Rows from block 2, named by matrix and row number. Rows with one number belong to one neuron. Each number is 128 + 24 x the weight over the matrix's rms, rounded and kept within 0 to 255. All counts start at 0. Numbers have three digits each.
# fc1: MLP up (model.blocks.2.mlp.fc1.weight, 960x160), inputs 0-79
# fc2: MLP down (model.blocks.2.mlp.fc2.weight, 160x960, transposed), outputs 0-79
fc1.642:146128107111134136153146114130157122157115136146114126138099107133144136115092131111129117126147140125129113128165116142093116156129121110130133097158097111148159139104141142148116155123160113139110097112129132113146129142125083141136151130
fc2.642:112131134121131125142131107130126117127117134144130125137126136110139127145136116104137120132129130133129143123132133117145120102113137123127142138115128128129136141118147124132124116128116126135132130127137135138113135125138149139121123158
fc1.643:136138075058123088113119108155068118190129093149164143144095174120174179156080106157068088105130090147119188113174173155134165133112169072123135098106119124154107089178162065141096081073101117111064090083086159110139158116110078034044162052
fc2.643:084124198149183134206215076136231112144044131142167107169130115071157119147116123032185086163137191126120116116113177024127051000124141122128214121140130151096158191075195172147149116216052167156140157194091152186020140115114208233129064221
fc1.644:129113152092151163117178081091169160133161173115139086163105171153199151157140130127130106086192116212151154153118133136112162167057185135100108090111118131154134116165138137092101165131163123113153076100121115130122151101140150155129194126
fc2.644:136117196102133169067135083056123192214158147154162039172198162136191134130180106155120110157128135174057163084134107140095105129065206108131078101138103171097049066157123126106127202206124126116119142157118126010070137109097138134066142108
fc1.645:156119115076089147103134147148116097155115157108123135085137137107103155127150121156153124145166090136145149103154102153132167125168134157104115104085099120110092142127108113105091106137129116139149104113137123088114100131125104133156092090
fc2.645:120128129125126143128143114137140096112146124128147117154142124131133145132132110139145127096125135126153130137125142137135114113126146133136105140127131108129121135118137145137121130143148151136137137110143121118120147138143123136133135130
fc1.646:099132163144118112165088158171139092127169088140149113108116121130060149103116159160166176119102120153185122112139079097103106199121062088153138139125111168137113149138074116075164128161076198145107157169095099107166037118072119147180120061
fc2.646:163065071100024099093148136132120170130112156106203164122072127137076191134114107084061127097141078188101162050110162131153169114214099111150076087067144068161132041200154136125133187063130069058132125092156100070128148175131083091078189100
fc1.647:126139125125120143100156143105151111156103112109112142134164150151157092092111108130095100122113117120107117132099111115146153158131145151131140110096160140094122081138082140129125154129118131100141123120122102090102126138095125109106118116
fc2.647:144124101114117126113122135129134132125121115119115126138131114148118133115135134134144114134123120138116125133145117132147139129121116145132108118139109137109132106126134119124112136119129118138139138130110128114115137112136127116111117128
fc1.648:149146145156096104083097161101122120144139114118100117102142141166117124143108117144123112147122102160173106104112113113147117154137136117130134099131107096125145082113127158105128123139142112090129103130113088100150087138108097119135129081
fc2.648:164126148111131121140140122146129131111101127120114127135123100099153119100137139112130119137109111134102115129115154104156153121114121137127119118113115132123129126125146105142109117102132112146145116104152140131117134128134150143128111140
fc1.649:107152107109150103145141100110139121130115128130148129139088143123121114116136135119101154129149095128153103159157125126121094148139102117115116151148115134126110112145107122154093143122146147141131125135107094094135147154102108131142117117
fc2.649:121128116124126115135131129117134125127117132150132129136126137126127132140142113108130130129119134123127132117126151116142122089112131128126128133127121140122143131119156122119140104120133122138119119135120110122127129134147133134126137137
fc1.650:112162145087099130126129105116115120142158143150119140107100129147107121162109140123139171086119126115108148120148099126132153171125125137111113090121157151105140137138100130124089111169107129120117099130145094119116135117079145116121122131
fc2.650:122130129122140127128114141113143136131113121131105133141127123124144148132124140137140119130112116129117135128129128141129129113133148149148126140121118111120146122139138119142126123134134119126122124127126124113132131148132148120116143160
fc1.651:137148150117131149150150115143148155128143155124147129095125121118107131090100116155107126133097147122130113145111130145153128157145122104115151124129143105148106120157095110099148141109117147100139151107140120115154088107108109135129135141
fc2.651:136127125123128134128126126129101153130131128135118128113128121124123120138122137133143126138135125144134137112136136133131144128129121121130121129114138139126127123133118134120133117119137119117114117128134122108133132118126125116117135138
fc1.652:105096135132139155148150110133124134106118160102121119154144119119153135103118133148153126106111120153116127129141115127154153145104114159134120105108108108124135105139128120150145112103120106100120111132137130103128106132142117141127134107
fc2.652:123129134116128138133131137123119120125131125127123136125127137133134125128130118132116136134131123126122134133129143133124124121122122117129126132127128126133127123129133132131132122124121122120132136130140138129123135124125114118130140123
fc1.653:162078097113119116104165126106113142104095128125142176102061101117116122107126150137104160133129150113107124135152106137150184162121124112072132128040167065147126086128118130161130112124080055111156105129142136142105107125078127077119142105
fc2.653:115157122145096085158123151242091178145127150100126063113138101118082118191121144106155149121148161126118144081098137071125139107142114148109100115086158170162111111164095140092114121141118120059111132193116136145113100162100155093102112123
fc1.654:098148103095145109138105135102125149119109135101107121102116142135141113135121132110152125132125152111149111120109129163135090159153130127102124141117138145106101130102118144153117124150122139119111127149138144094146149132120130142100151146
fc2.654:130128132137126129139124129125132130135135124137134116143135127123124116133144116122133123120130142137117129129129121120123117115127145132116138138127121131119128133129136122127120116127125128123118126137141140127126127115131137124137125140
fc1.655:123116113149104113110112158151147110152149097157147153112134119172107103135116103107167119142160103154129102122126099120108150141132124130149105128110093134158090130108131112108099117160130112148144136166139105140156124123130148110124122118
fc2.655:129126128127136134146134133119135123124125133127117114132143123132127136130118126118147121116142134121126131122123123130131122127136139128130145118126135144139120129126137141122141123141147132122129115131118142114127139119121130126135123131
fc1.656:123152108097109076117101136142098129164141149105149129096132104121110123130091088093162164097132146135101096103157112119121132149136120154131089127136148114107088094148086117123149115159084119132101152100130128089107094109129139138087135085
fc2.656:126118124132129143147131151147112151133147142119126116113120137127139129132131136130150135140133138123136108117136147112124129122133112110135148131131125143128144141126110132143148115145132130134107139136104118133124120113137142120137135118
fc1.657:137131103105160137115129074121160138147113123163078086165149161119161075161109099134170137133171109178134150146107078153105123139073170124133129094114163118136098113175113129101071138175135132125132066151135137108170110112088136101152176152
fc2.657:131109141069083160128176098087162158148121144166097100106153145138203117152109165132170101101151116147125188125179115141122102133091226166166059137104075115113148091211149081223123126153185091138161089128123098031114158142130153107108143167
fc1.658:143128141115121147134141132117105111148146151103145114103137132115120103121144138114147129123117121125158161135127087165154115113136115114107128125097125126112130127119136149127137138135127106126116107098143108098146101113128114155117143101
fc2.658:136119116134130118143127123129124130126142120118128133127130142133133125137125123127124142121136121138131115123141146117131117117144120129128122130118141119138124114139119133123128144124124139113121139135139134121122132127128129121119130143
fc1.659:099137139131135122164135094121015092150112123082133154154085091150119068074130099106177161073091172114168054133086140102108110084240118099103110071087184071072070148125094147053118118152086161123174095113168108164176140135066127147087095143
fc2.659:138120165101155138192137124130090121218063137070005134075040030159170108074117067107155145184089111064052077139170142122139101093151129139109160096090167062000092099131135073209111103113117115170208096111144089058121161132117148090135121188
fc1.660:127155143126113109136155113120139094102094155132107096101113147130106108105130150112099166108097143161147146126153082159149133123132158120136088128098160127138112076119105118145133116100166103140108121095140111119139111145098134113112138138
fc2.660:118127133119133135127128128135134136139134131150116123139145120129126124126137136125140125127137138126132125132133137123131127127130141130141144136135136131132109135130140118125137123126140134146126129138123123125116127130137146135132137132
fc1.661:147106123141103124108132140143133109139100104139095138138142102138109106140135117124142126133139130145135099137161126137116132156149099106139112107111095097098097090116137128110118122113144107096134151118101130123147138105102142099126106102
fc2.661:135127139121129138127125122130122132125139130134131124134134123128133122131124129129127117124122118129132128129130138132134129136140129120127127125134125121123130128129126120138120130131133125123132135119142120127135125131134136129139130133
fc1.662:152106126101110117098127151143113127127110111141144153110093159144129126123100139123096136133140147166124123114154104161147099149126136094137093140128149140134141110158106107154121123102139142111146122071115101125173141131116073142101123071
fc2.662:144115101115141115152107159132122110118122118138097120098138129115153120111128096134135117152079110135134103156130144117123145163140130108145132126148123130132159147112130105147180125114115137166136121136118116088114123137140130101143131106
fc1.663:081135170124158087206132108077197214105123100133118109105154111109143147139103173128128125131219171123094174162160089116094137176045205110097126168090149144158152121116106152150142089155073125146121125149045165155081042110103175110124156136
fc2.663:161000138118131059247139142089210107133131097152106056159181177001255068139112151122142112138141137190167079179170153092139217154083169041145119231162171173213171079168165113255200142204101137244142112120104187093089094212174230110145184159
fc1.664:149142123082111108121134162144129119174117088139115164107080103162132137102114139141139144116103077156122103102107105165122112141162128112097084141114119079108131129099106117120149110099121149132140113090085067115161144129117096125087145132
fc2.664:143075136090127116149129156127128119130101104117056143097118102115162095108104113140121148139111108145133119146170115134151150161142137119137130114121145130135143118130141102158152141110107102159148097111144126120134129153128117109134142110
fc1.665:141150102113147136126141113146111149105107105102122107110095144168132104080092147148117133104123101147111119136112124106116114114128149127124098124103112136135113128133125108141144122146140135091118123110144137112153109101109107127116098099
fc2.665:123130128126124140125121134132125130137136117129119127127120123136127139135126138135130136123143129145123133116116142123140127124119130125134122117132119131132136128119121122108130139129137132122117136145129146115136117119120132140115125128
fc1.666:146104147081132111146126113146170146108130105118113089125121144150131134101105135146120114107125125120131111138136119121123108174136140132076140137095097107126102085137091149160145125139102103129146133151089122121108126132111118147144111121
fc2.666:121137139113116142114121144128125130138141134136142120137121133146143143141137136134117140129123125152142130128141140142143108125125126109128116124126107128128121122147111121114115149130139111109119126120141121115141126112117119138116146130
fc1.667:121149134106125113110137122113137129145137134144115122153106128154140117148109103106145161141126114124111143133125136134143115108098129111136141105142151148157146133126095149119111126097152154103124113132129107128108105110111099130134119146
fc2.667:124127120124134126128134133129129130118125133126127126130127124126129133130125135121122130138121127125124132128119125119123113121135135132137132132125130129135124141132140131126130127126137125131126127130123137118127144134121132120137133129
fc1.668:127126131123150118089121093084117107119077125140138125117131101113152094078101101151147110098141102137098108157147104186115134130164182179143131076097143084076131090087148094113144121103139150118115110137149150121102159107140096149159125096
fc2.668:124094134102126135128129134140130165110131136148114121125133124092153120131148139125123135147112124137092117117144174108132146109120125126150115149134144154116118135126146115155172149141123091155144126135120131081096106118119146122133145131
fc1.669:193105145063144078141103127160089064165097109090169084049070120117096093072093109073116117115132145129092100061136066102138100135187081114068118090087160159125190110154137161168173123124179132091137118083144118066087127188090082118146157138
fc2.669:131211075154150105092134107065129114146136162110111191180033142191072052100106104056129120040161030217148128103108128161202140040146178150045076066089101071089171106147183162050128161058115128084085155093221228138251149067138144093088137191
fc1.670:130140098102136141114099126129134131167116112132129108140112092141129152084109122151139131151126139114076103106108094134135145166145127175141124149105123116115104125109151125118102132143151113086104148100143083143120118139136097153145098085
fc2.670:138120141105110125118121106139125121102120127158137140144137127087140133149126128101126111126107135109131147137117161129137131095123136129132121157109113120141126125139150126139128107126130119156143124119155125132118125142170150136129145158
fc1.671:156165123140144089164153161134105134138149095129128121137129094117132104095130096130146160124144089125140137120146093101119094102120159140148139102156140091111130120115150103111120122102120148135111101097155119144147112162091103111101139134
fc2.671:136138131110129125133124123155118126161119127106127120100108127125130117134135121115137138133129120125114118110134161113130123111154107109146119139107143133123112123131139117141129132126140127119136132136137113110116131126138137134122137138
fc1.672:118141125150138094124138146122147103145107142139157148133140157144104130132116105144149135131105141125113147133119138163165137157137152114112112093147110158147094120110127105120103134151138126124159095106131157138140100120118103137122150135
fc2.672:142115117138122116112129129148106124135129133118132142141143128125136128126148122114126128135112122110144126146124150146151137111147122106121114138122132123142122120139136136132134123126121122130117113120142121121117133148139120129123124126
fc1.673:218071006035001100000062169106129146120094141146164182120079111146113171113116150166078123128119060151140137132186068222187251227141099195153040111128075092091132102131138048139010193118133027112212147081149045071228129082083097060142151053
fc2.673:255031084102009099157255000182196062187028238069255213145213185000147012000153057000177067132255195170079172107034251076249218000255139086041178112000255063231000139227228255197209135255173130166217188068255255104017228186193227208233159210
fc1.674:135109140136101108122155135115102116121125117108105097119108124129140137125141100108153125128152124122133099133122093105111146161119131145112098140107117117106103124122101130089125164117136146139135154102136140091159101101145121094095154127
fc2.674:135129129122121120129128134130132131119119131137130133130136122137118140123124136136125127125122119131127122127120124138118126135126129137128121123126127127140119118121116128132138119136129124124131134132116116137122130126133137125126137125
fc1.675:141144143132108139124114153098106149147092130133144111093102105136143114090089131135164135137148094140117115140152135126136154136148106163096141089128136095138123093123103111142151146102145102122133135103113147113114108156113103153124160099
fc2.675:129131118128128126131149091114135098134110156100137126124123112124120136126125144089137103117132125146113142093110117112133126146149137144100114116110173110132144127138120163102136147136123146106133133109143125118105134126114105131132133122
fc1.676:131149138143125144117126122138118115104142110118113118116151117144154157096100145112125118153137155133104126107106120162137110154126145116108141150116112151147110100111091136134107126119142136129109109149120133131125114145112115139098132124
fc2.676:125130124132130135134129130116138142131121121144132140126118128118121143130135123128118131131121127125121132128139121125131118133126134136144133139125136122115128134124142131126119125122122121151134128131128123139115130131140134138137124138
fc1.677:099157103150140147148131115132161126138133142114117155103105106115106136098123144132130148114117150168129133120103140141122127122124103145114142135154099098116111093121109129134121103134158107130144129103148120101116148121120130110145144115
fc2.677:137124118128121122126130133134113130121134132132129131121122129133132137136135115120130116132135129126131139124135146122136137111124142120118122132115145127125133124132131120119128122116126136122120131120136131119141137128125134120132130131
fc1.678:146153128102102121139100160113143149133134109153136132131106168139156139149109107099101167148159137167134140094144128132091148175136116151107130096117089109123119112104113136115096126117103124128105156140114139126157104118125122111148155123
fc2.678:129131118120123134126118121132142126138153124116111132136119126124146090128130132133154125144143107157123126121132140100134123134116136134133127136139111138107135136125125109129144139160098121132142114141105129105141108092139137132139110132
fc1.679:107135132140155099108134087152115148130152161087116104140127109144118159150098131133146144107105146127114141104109104159118110152118107099107115097110135097132111085160105148134095136127105100095103118132097136088119131151113115115148168146
fc2.679:118119134119137130132130125126135136129114127146130111132148138099118135150134135129131107130138126138120123138128143127126131124110140134139139155129130155123115125139124120130133132136128131138130140122138128131133137138144150147129140140
fc1.680:107161120081112110116106157090103109100113148125146088119080108142141150133097121161095115093133153155138128136118061143094135136170141087119125148128155124142155106151132118112158110126141142151123121108117079118140087141146093091139129103
fc2.680:096138137146142150128101170117139138082142113156115132138145122142087163125149152183125139109096128131113107140119105120093124175117124155165102146144099125119147100106109116132095172113120129119121163149102093116122093110100122144105125072