From a checkpoint of a small self-supervised image encoder.
Training: adamw at rate 0.0028, 3200 steps, batches of 128.
Rows from block 6 of a small self-supervised image encoder, named by matrix and row number. Rows with one number belong to one neuron. Each number is 200 + 40 x the weight over its row's rms, rounded and kept within 0 to 999. All counts start at 0. After the name is the row's rms in percent of the matrix's.
After each neuron's rows are labels from the 100 images, of 14976, where the neuron reaches its highest value: "colour at peak" is the nearest of a few named colours to the mean colour under the peak. Only what is clearly more common there than usual is listed. The data: telescope images of galaxies (Galaxy Zoo DECaLS). In brackets: how many of the 100.
# fc1: MLP up (model.blocks.6.mlp.fc1.weight, 960x160), inputs 0-159
# fc2: MLP down (model.blocks.6.mlp.fc2.weight, 160x960, transposed), outputs 0-159

fc1.389,093,198,147,206,219,210,155,172,184,226,251,199,207,229,190,249,208,193,135,175,138,158,209,137,225,189,149,175,156,167,250,192,232,212,208,164,236,142,219,169,187,160,151,227,131,183,157,219,134,228,184,204,198,155,212,106,189,103,134,217,200,225,158,157,175,139,179,234,164,121,148,237,233,123,263,183,198,150,169,198,115,171,180,167,181,244,154,167,169,239,274,225,150,136,174,194,131,238,241,280,240,167,243,263,220,165,150,196,176,207,246,212,184,194,198,154,199,263,183,159,225,153,242,222,168,173,214,174,166,160,219,168,219,201,216,186,221,112,237,161,169,138,178,219,114,236,205,260,134,234,176,242,202,120,161,225,237,222,198,161,230
fc2.389,064,202,209,222,274,189,155,288,166,171,213,230,192,157,164,221,140,248,188,184,218,140,163,172,240,138,189,235,168,238,249,224,181,259,103,180,131,172,105,257,121,204,232,130,267,134,239,186,226,215,217,235,186,207,273,186,188,256,239,185,213,192,211,224,199,218,253,266,209,235,205,184,133,173,216,179,271,246,238,117,233,247,192,200,221,280,223,210,215,179,215,229,215,240,184,206,163,262,179,211,143,233,206,206,180,224,190,148,219,107,248,204,176,195,177,259,221,219,222,227,224,176,140,172,219,215,211,181,312,282,152,227,206,235,236,233,202,260,208,209,189,243,254,169,193,169,188,231,192,208,185,224,263,177,205,225,250,284,241,233,218
colour at peak: brown (51); grey (40)

fc1.505,192,282,326,186,182,214,165,239,159,145,246,194,176,225,192,201,178,178,169,110,258,320,227,158,134,192,141,225,235,240,134,181,188,213,234,196,236,192,174,205,189,178,226,210,197,169,235,169,171,248,206,194,251,253,169,209,265,139,255,232,174,229,210,271,236,159,183,187,228,161,192,112,220,182,250,227,192,203,181,172,214,179,132,175,268,300,111,237,174,179,202,152,265,246,143,263,216,209,269,255,208,194,186,200,187,201,136,182,159,137,238,251,139,221,240,223,191,170,262,144,162,243,168,174,241,233,159,202,194,143,229,203,182,203,233,212,192,183,220,140,228,171,217,229,144,236,252,207,191,218,191,169,157,233,225,201,220,223,179,205,166
fc2.505,274,304,166,152,154,128,133,198,164,163,178,211,145,188,166,195,165,187,297,232,208,193,161,183,97,185,151,177,154,189,228,174,242,210,244,211,217,221,171,235,191,284,254,143,281,162,222,164,147,204,119,230,173,100,212,231,197,296,210,192,181,221,200,169,169,176,246,142,197,287,203,185,196,209,213,212,165,220,189,204,235,301,161,170,137,189,179,178,192,164,202,257,173,276,198,211,242,233,193,265,145,154,224,211,174,207,216,153,251,156,143,189,263,224,210,197,271,146,207,202,208,249,220,215,204,205,251,153,177,161,187,172,251,213,219,232,216,164,210,201,229,162,172,146,230,158,203,199,156,200,160,260,138,194,234,213,202,236,261,191,165
colour at peak: brown (54)

fc1.238,132,200,248,177,147,139,154,153,164,208,197,165,165,192,208,159,163,255,194,179,251,279,246,185,165,175,192,178,186,173,217,238,192,183,245,201,174,203,225,176,249,192,239,263,175,151,211,206,103,199,198,179,205,223,166,176,161,216,250,227,199,213,210,257,200,210,211,154,256,143,209,122,248,190,200,174,157,203,226,149,203,224,142,104,207,210,135,190,255,181,282,166,245,211,106,271,131,223,253,244,251,201,236,247,260,211,213,243,222,141,230,267,118,185,132,197,195,223,268,185,245,228,236,238,211,233,164,121,204,188,235,153,247,211,207,208,259,182,236,134,217,120,265,142,202,244,230,222,147,223,201,186,149,178,216,192,254,230,222,238,146
fc2.238,156,215,174,184,219,212,98,308,242,155,220,199,172,237,148,208,186,163,192,165,184,185,155,276,150,183,160,231,130,198,203,173,219,188,196,156,201,173,137,262,157,255,261,138,208,193,202,154,181,180,153,340,186,178,223,225,239,247,170,247,226,164,206,191,146,187,200,140,204,205,274,176,173,175,284,217,241,173,217,230,251,303,149,253,160,222,236,237,246,195,220,256,147,238,259,247,221,222,244,171,165,215,216,238,217,181,191,130,243,166,235,178,246,180,189,261,166,234,216,212,177,214,223,198,201,210,221,180,169,151,170,223,239,181,211,230,153,150,197,234,195,186,242,267,230,181,239,272,218,198,119,231,168,180,184,240,178,277,200,194,136
colour at peak: brown (50); grey (32)

fc1.697,079,147,157,203,207,164,163,154,178,257,156,153,142,209,190,200,229,229,246,233,255,204,244,162,153,143,249,229,269,254,145,169,252,223,175,243,180,243,132,134,268,225,243,274,227,144,196,162,256,159,206,174,243,181,267,171,122,246,260,229,245,245,250,179,209,138,131,160,209,175,132,172,145,172,163,206,194,196,159,191,195,192,154,206,186,150,152,252,240,237,189,193,155,160,142,211,136,158,198,161,227,169,145,254,167,147,234,197,207,135,152,192,150,259,134,233,152,231,176,191,209,172,224,182,226,192,180,176,226,188,237,261,237,240,244,229,162,231,237,218,254,195,254,200,124,231,251,233,176,171,194,242,134,160,194,211,173,224,225,185,252
fc2.697,037,189,208,227,272,203,139,263,197,207,310,174,110,219,155,143,205,226,258,225,249,259,143,190,246,235,190,208,187,200,252,243,214,202,232,211,217,179,206,207,170,207,132,179,190,261,175,252,211,278,100,243,172,158,128,186,226,220,148,220,165,155,232,172,154,159,217,193,171,213,239,224,129,213,204,197,265,248,159,191,226,250,201,239,210,214,241,259,273,160,189,178,208,250,255,257,215,266,259,230,140,238,210,238,184,253,170,150,205,161,221,251,159,199,144,220,183,164,226,89,234,197,168,149,186,209,251,237,201,174,133,253,211,200,227,181,209,180,181,176,186,170,263,170,244,197,142,196,194,194,215,154,165,203,216,285,187,210,191,276,170
colour at peak: grey (34); brown (34)

fc1.383,085,146,240,187,120,245,224,139,200,187,160,193,128,176,167,176,160,208,140,191,215,178,203,145,156,110,155,235,217,235,202,221,173,249,205,235,159,243,197,151,280,173,132,180,215,235,156,126,206,177,258,223,177,183,163,142,200,232,173,219,221,181,232,156,213,161,202,239,215,177,215,154,253,219,202,138,107,176,184,239,233,243,223,185,181,290,229,232,240,231,229,134,247,267,152,227,167,204,252,259,235,179,208,228,224,141,177,213,202,167,288,213,137,223,190,248,182,150,256,271,164,151,180,161,187,185,166,123,160,181,163,212,209,196,255,254,181,170,236,161,174,202,272,235,158,170,259,220,214,166,235,216,156,168,186,152,267,217,243,143,244
fc2.383,052,264,178,189,175,173,163,158,203,169,247,107,196,270,127,232,162,176,275,229,206,193,217,156,152,159,224,119,191,150,247,195,201,199,205,242,235,150,216,142,231,273,198,173,229,195,222,113,234,132,114,230,90,194,162,223,203,163,203,146,172,228,218,213,179,153,192,132,140,257,189,229,251,254,194,150,183,171,160,227,260,182,241,224,199,173,250,230,158,83,177,201,161,196,210,184,182,204,229,166,184,189,170,208,164,205,209,182,146,222,109,146,224,233,215,190,239,153,187,175,185,168,169,218,171,189,254,189,183,162,188,170,188,233,184,217,186,244,189,237,194,110,185,204,255,144,178,142,155,195,126,202,161,261,192,231,111,203,216,212,227
colour at peak: brown (34); grey (25)

fc1.372,085,200,165,190,209,195,243,169,218,199,147,219,128,198,232,172,181,147,246,185,251,163,223,218,182,181,158,243,216,144,207,253,176,196,268,217,199,220,178,237,136,165,138,205,189,233,192,150,122,246,179,181,236,258,228,155,205,145,141,138,250,187,189,119,267,220,230,154,213,188,147,249,185,155,164,215,177,233,158,143,211,283,224,190,198,250,260,177,169,269,236,246,181,237,259,186,149,127,163,243,159,187,203,185,146,142,252,249,196,222,249,188,159,180,174,273,151,167,255,258,256,242,242,157,211,219,242,256,210,230,235,230,219,245,142,207,162,125,151,140,136,221,239,193,217,156,201,279,186,165,188,198,158,244,201,181,153,173,149,223,253
fc2.372,052,182,183,213,173,169,258,143,287,244,267,179,227,209,175,192,219,130,244,263,211,240,130,239,159,247,216,197,141,146,140,165,154,162,181,196,232,212,215,231,209,244,278,177,212,242,200,175,189,166,129,198,205,184,212,218,207,273,149,173,189,131,216,272,138,115,179,168,166,250,217,194,255,195,167,219,177,198,215,182,261,192,240,223,146,139,141,225,194,219,91,149,187,222,220,143,177,225,188,263,165,151,175,278,168,143,171,125,250,223,140,231,244,208,202,192,221,242,190,134,187,144,213,267,216,211,202,210,153,194,177,187,230,196,152,173,146,172,269,205,248,213,179,180,198,215,215,128,250,170,148,240,153,162,225,239,193,199,236,148,163
colour at peak: brown (50); grey (27)

fc1.584,119,212,198,252,177,215,127,189,199,191,243,172,113,254,182,153,216,183,179,151,247,174,204,236,190,194,148,119,231,187,236,165,151,200,177,244,201,177,267,121,218,135,171,204,201,247,131,165,180,199,167,257,225,214,134,201,269,194,146,189,206,199,208,222,278,263,262,194,188,236,218,155,286,166,280,197,193,140,251,290,212,166,165,120,226,240,193,169,170,148,185,241,209,208,141,202,225,208,213,172,198,138,174,212,202,215,233,272,140,234,230,248,164,136,244,211,228,226,167,108,207,199,201,199,248,170,190,210,261,228,219,221,234,131,189,131,149,191,249,156,164,171,216,252,156,235,210,251,153,197,204,134,202,228,210,202,223,124,245,233,182
fc2.584,140,232,182,244,245,170,190,272,232,211,171,251,169,123,130,185,142,226,207,122,230,170,240,184,202,133,140,246,196,197,229,172,154,249,154,110,161,178,184,243,162,199,208,185,230,128,248,215,158,239,219,201,251,206,185,166,120,193,164,195,187,226,240,124,167,187,236,257,233,188,222,157,120,153,207,154,260,197,233,96,210,220,212,200,227,227,116,220,240,240,213,169,213,208,253,231,153,250,214,205,219,246,167,210,264,176,148,133,141,145,221,176,224,134,218,217,137,172,198,225,172,190,203,195,256,201,275,251,267,200,170,247,199,216,210,285,184,192,207,154,167,287,264,212,167,200,209,181,210,175,158,182,183,200,191,255,268,218,235,203,217
colour at peak: brown (48)

fc1.343,090,261,159,171,228,134,239,221,205,192,200,258,212,240,240,249,255,170,225,124,198,214,168,213,127,202,180,160,241,229,143,208,282,234,198,202,252,157,165,228,261,252,293,212,148,168,210,165,187,156,194,247,202,177,229,252,172,179,278,257,185,185,186,212,182,165,247,207,154,269,148,220,255,184,274,161,212,144,207,153,169,236,189,118,210,238,220,159,185,191,312,198,186,203,205,202,242,195,165,215,183,223,282,251,199,152,184,228,139,136,255,216,215,235,167,199,199,201,175,215,162,246,283,200,185,255,239,214,146,247,213,176,241,189,135,188,254,174,159,205,226,280,209,144,275,157,205,249,228,227,234,220,223,245,250,200,263,237,208,193,165
fc2.343,074,162,142,232,186,194,265,173,261,256,170,196,250,194,207,209,253,213,189,216,246,165,171,217,239,253,264,193,266,220,179,249,161,143,134,243,149,276,237,197,250,186,165,223,186,184,192,250,240,225,233,174,249,184,224,255,174,274,205,206,224,149,166,231,218,298,249,210,168,195,173,185,168,263,151,226,224,208,260,221,125,185,218,169,192,148,239,146,149,218,203,194,257,213,207,149,237,189,135,177,195,193,172,174,197,267,302,252,249,199,156,223,196,184,255,271,175,183,193,217,219,239,157,175,91,238,180,226,207,199,189,180,126,230,200,114,168,250,207,194,186,208,148,217,183,222,183,144,216,206,230,179,247,200,156,124,210,113,270,167,230
colour at peak: grey (48); brown (31)

fc1.56,084,174,133,171,217,241,207,179,168,178,167,138,215,168,152,205,134,143,196,182,207,153,264,256,136,141,228,170,216,237,152,244,206,138,189,157,255,216,173,207,268,136,180,168,212,151,266,222,205,221,152,144,231,191,135,239,274,220,226,159,207,250,226,164,215,247,161,233,267,143,225,135,219,224,171,120,244,205,182,187,133,183,239,130,169,196,151,146,200,207,174,263,192,209,134,264,166,220,160,182,161,254,210,222,146,195,180,283,188,232,248,182,194,123,137,214,169,269,246,245,173,219,213,264,223,161,227,219,230,246,254,250,195,148,146,237,259,183,178,148,202,188,179,188,198,169,244,264,145,191,183,244,220,211,167,164,148,212,205,185,172
fc2.56,037,203,249,285,219,267,241,206,157,246,173,276,181,229,204,151,202,221,215,211,200,249,163,187,299,153,231,250,162,181,259,207,184,232,170,157,168,143,182,255,196,238,171,96,157,168,214,141,245,175,261,239,312,187,212,199,152,254,208,192,173,244,217,145,207,176,220,275,200,195,253,212,154,207,174,188,220,206,309,219,270,226,243,177,266,205,163,209,182,196,205,188,188,191,263,162,173,177,229,157,213,165,164,234,230,190,222,204,127,245,209,215,137,206,188,271,169,264,183,229,146,139,215,158,170,167,166,173,208,165,179,228,250,277,221,187,178,214,161,220,236,236,286,247,189,193,261,266,182,159,133,155,198,172,223,184,190,210,188,217,162
colour at peak: grey (62); brown (31)

fc1.332,084,214,198,141,140,160,132,241,164,152,130,175,220,193,259,224,122,253,228,162,227,229,236,248,187,123,183,189,191,164,157,193,264,162,203,127,175,193,245,223,222,202,276,208,154,207,174,193,172,223,200,264,226,232,208,190,238,234,141,227,172,273,160,119,207,196,212,179,160,111,194,159,168,175,168,188,192,151,159,223,155,297,230,124,238,265,173,128,177,246,235,245,173,259,225,259,165,177,216,249,261,164,229,213,212,197,145,277,203,197,244,222,185,145,245,263,180,168,186,272,209,221,169,274,199,232,215,222,205,191,186,133,236,216,172,263,235,176,221,140,163,143,210,232,235,211,228,168,161,257,148,207,237,244,197,201,188,189,248,209,184
fc2.332,050,232,220,215,211,156,289,205,209,251,225,209,247,231,204,163,187,140,243,217,213,176,152,186,186,144,224,245,157,231,218,231,254,173,208,167,153,158,177,286,128,264,188,154,298,242,230,207,178,194,145,199,150,112,226,230,249,226,255,179,216,134,286,196,160,215,214,206,247,213,222,186,210,189,188,196,277,214,195,154,220,242,183,253,165,161,180,222,188,246,205,228,142,245,175,196,221,222,164,209,130,209,172,127,199,194,194,178,253,208,162,261,339,257,188,259,125,166,181,197,184,212,155,207,182,188,282,186,220,217,185,155,157,231,174,247,216,262,183,258,246,189,203,224,229,136,189,216,271,143,140,263,169,177,224,227,169,224,175,210,184
colour at peak: grey (32)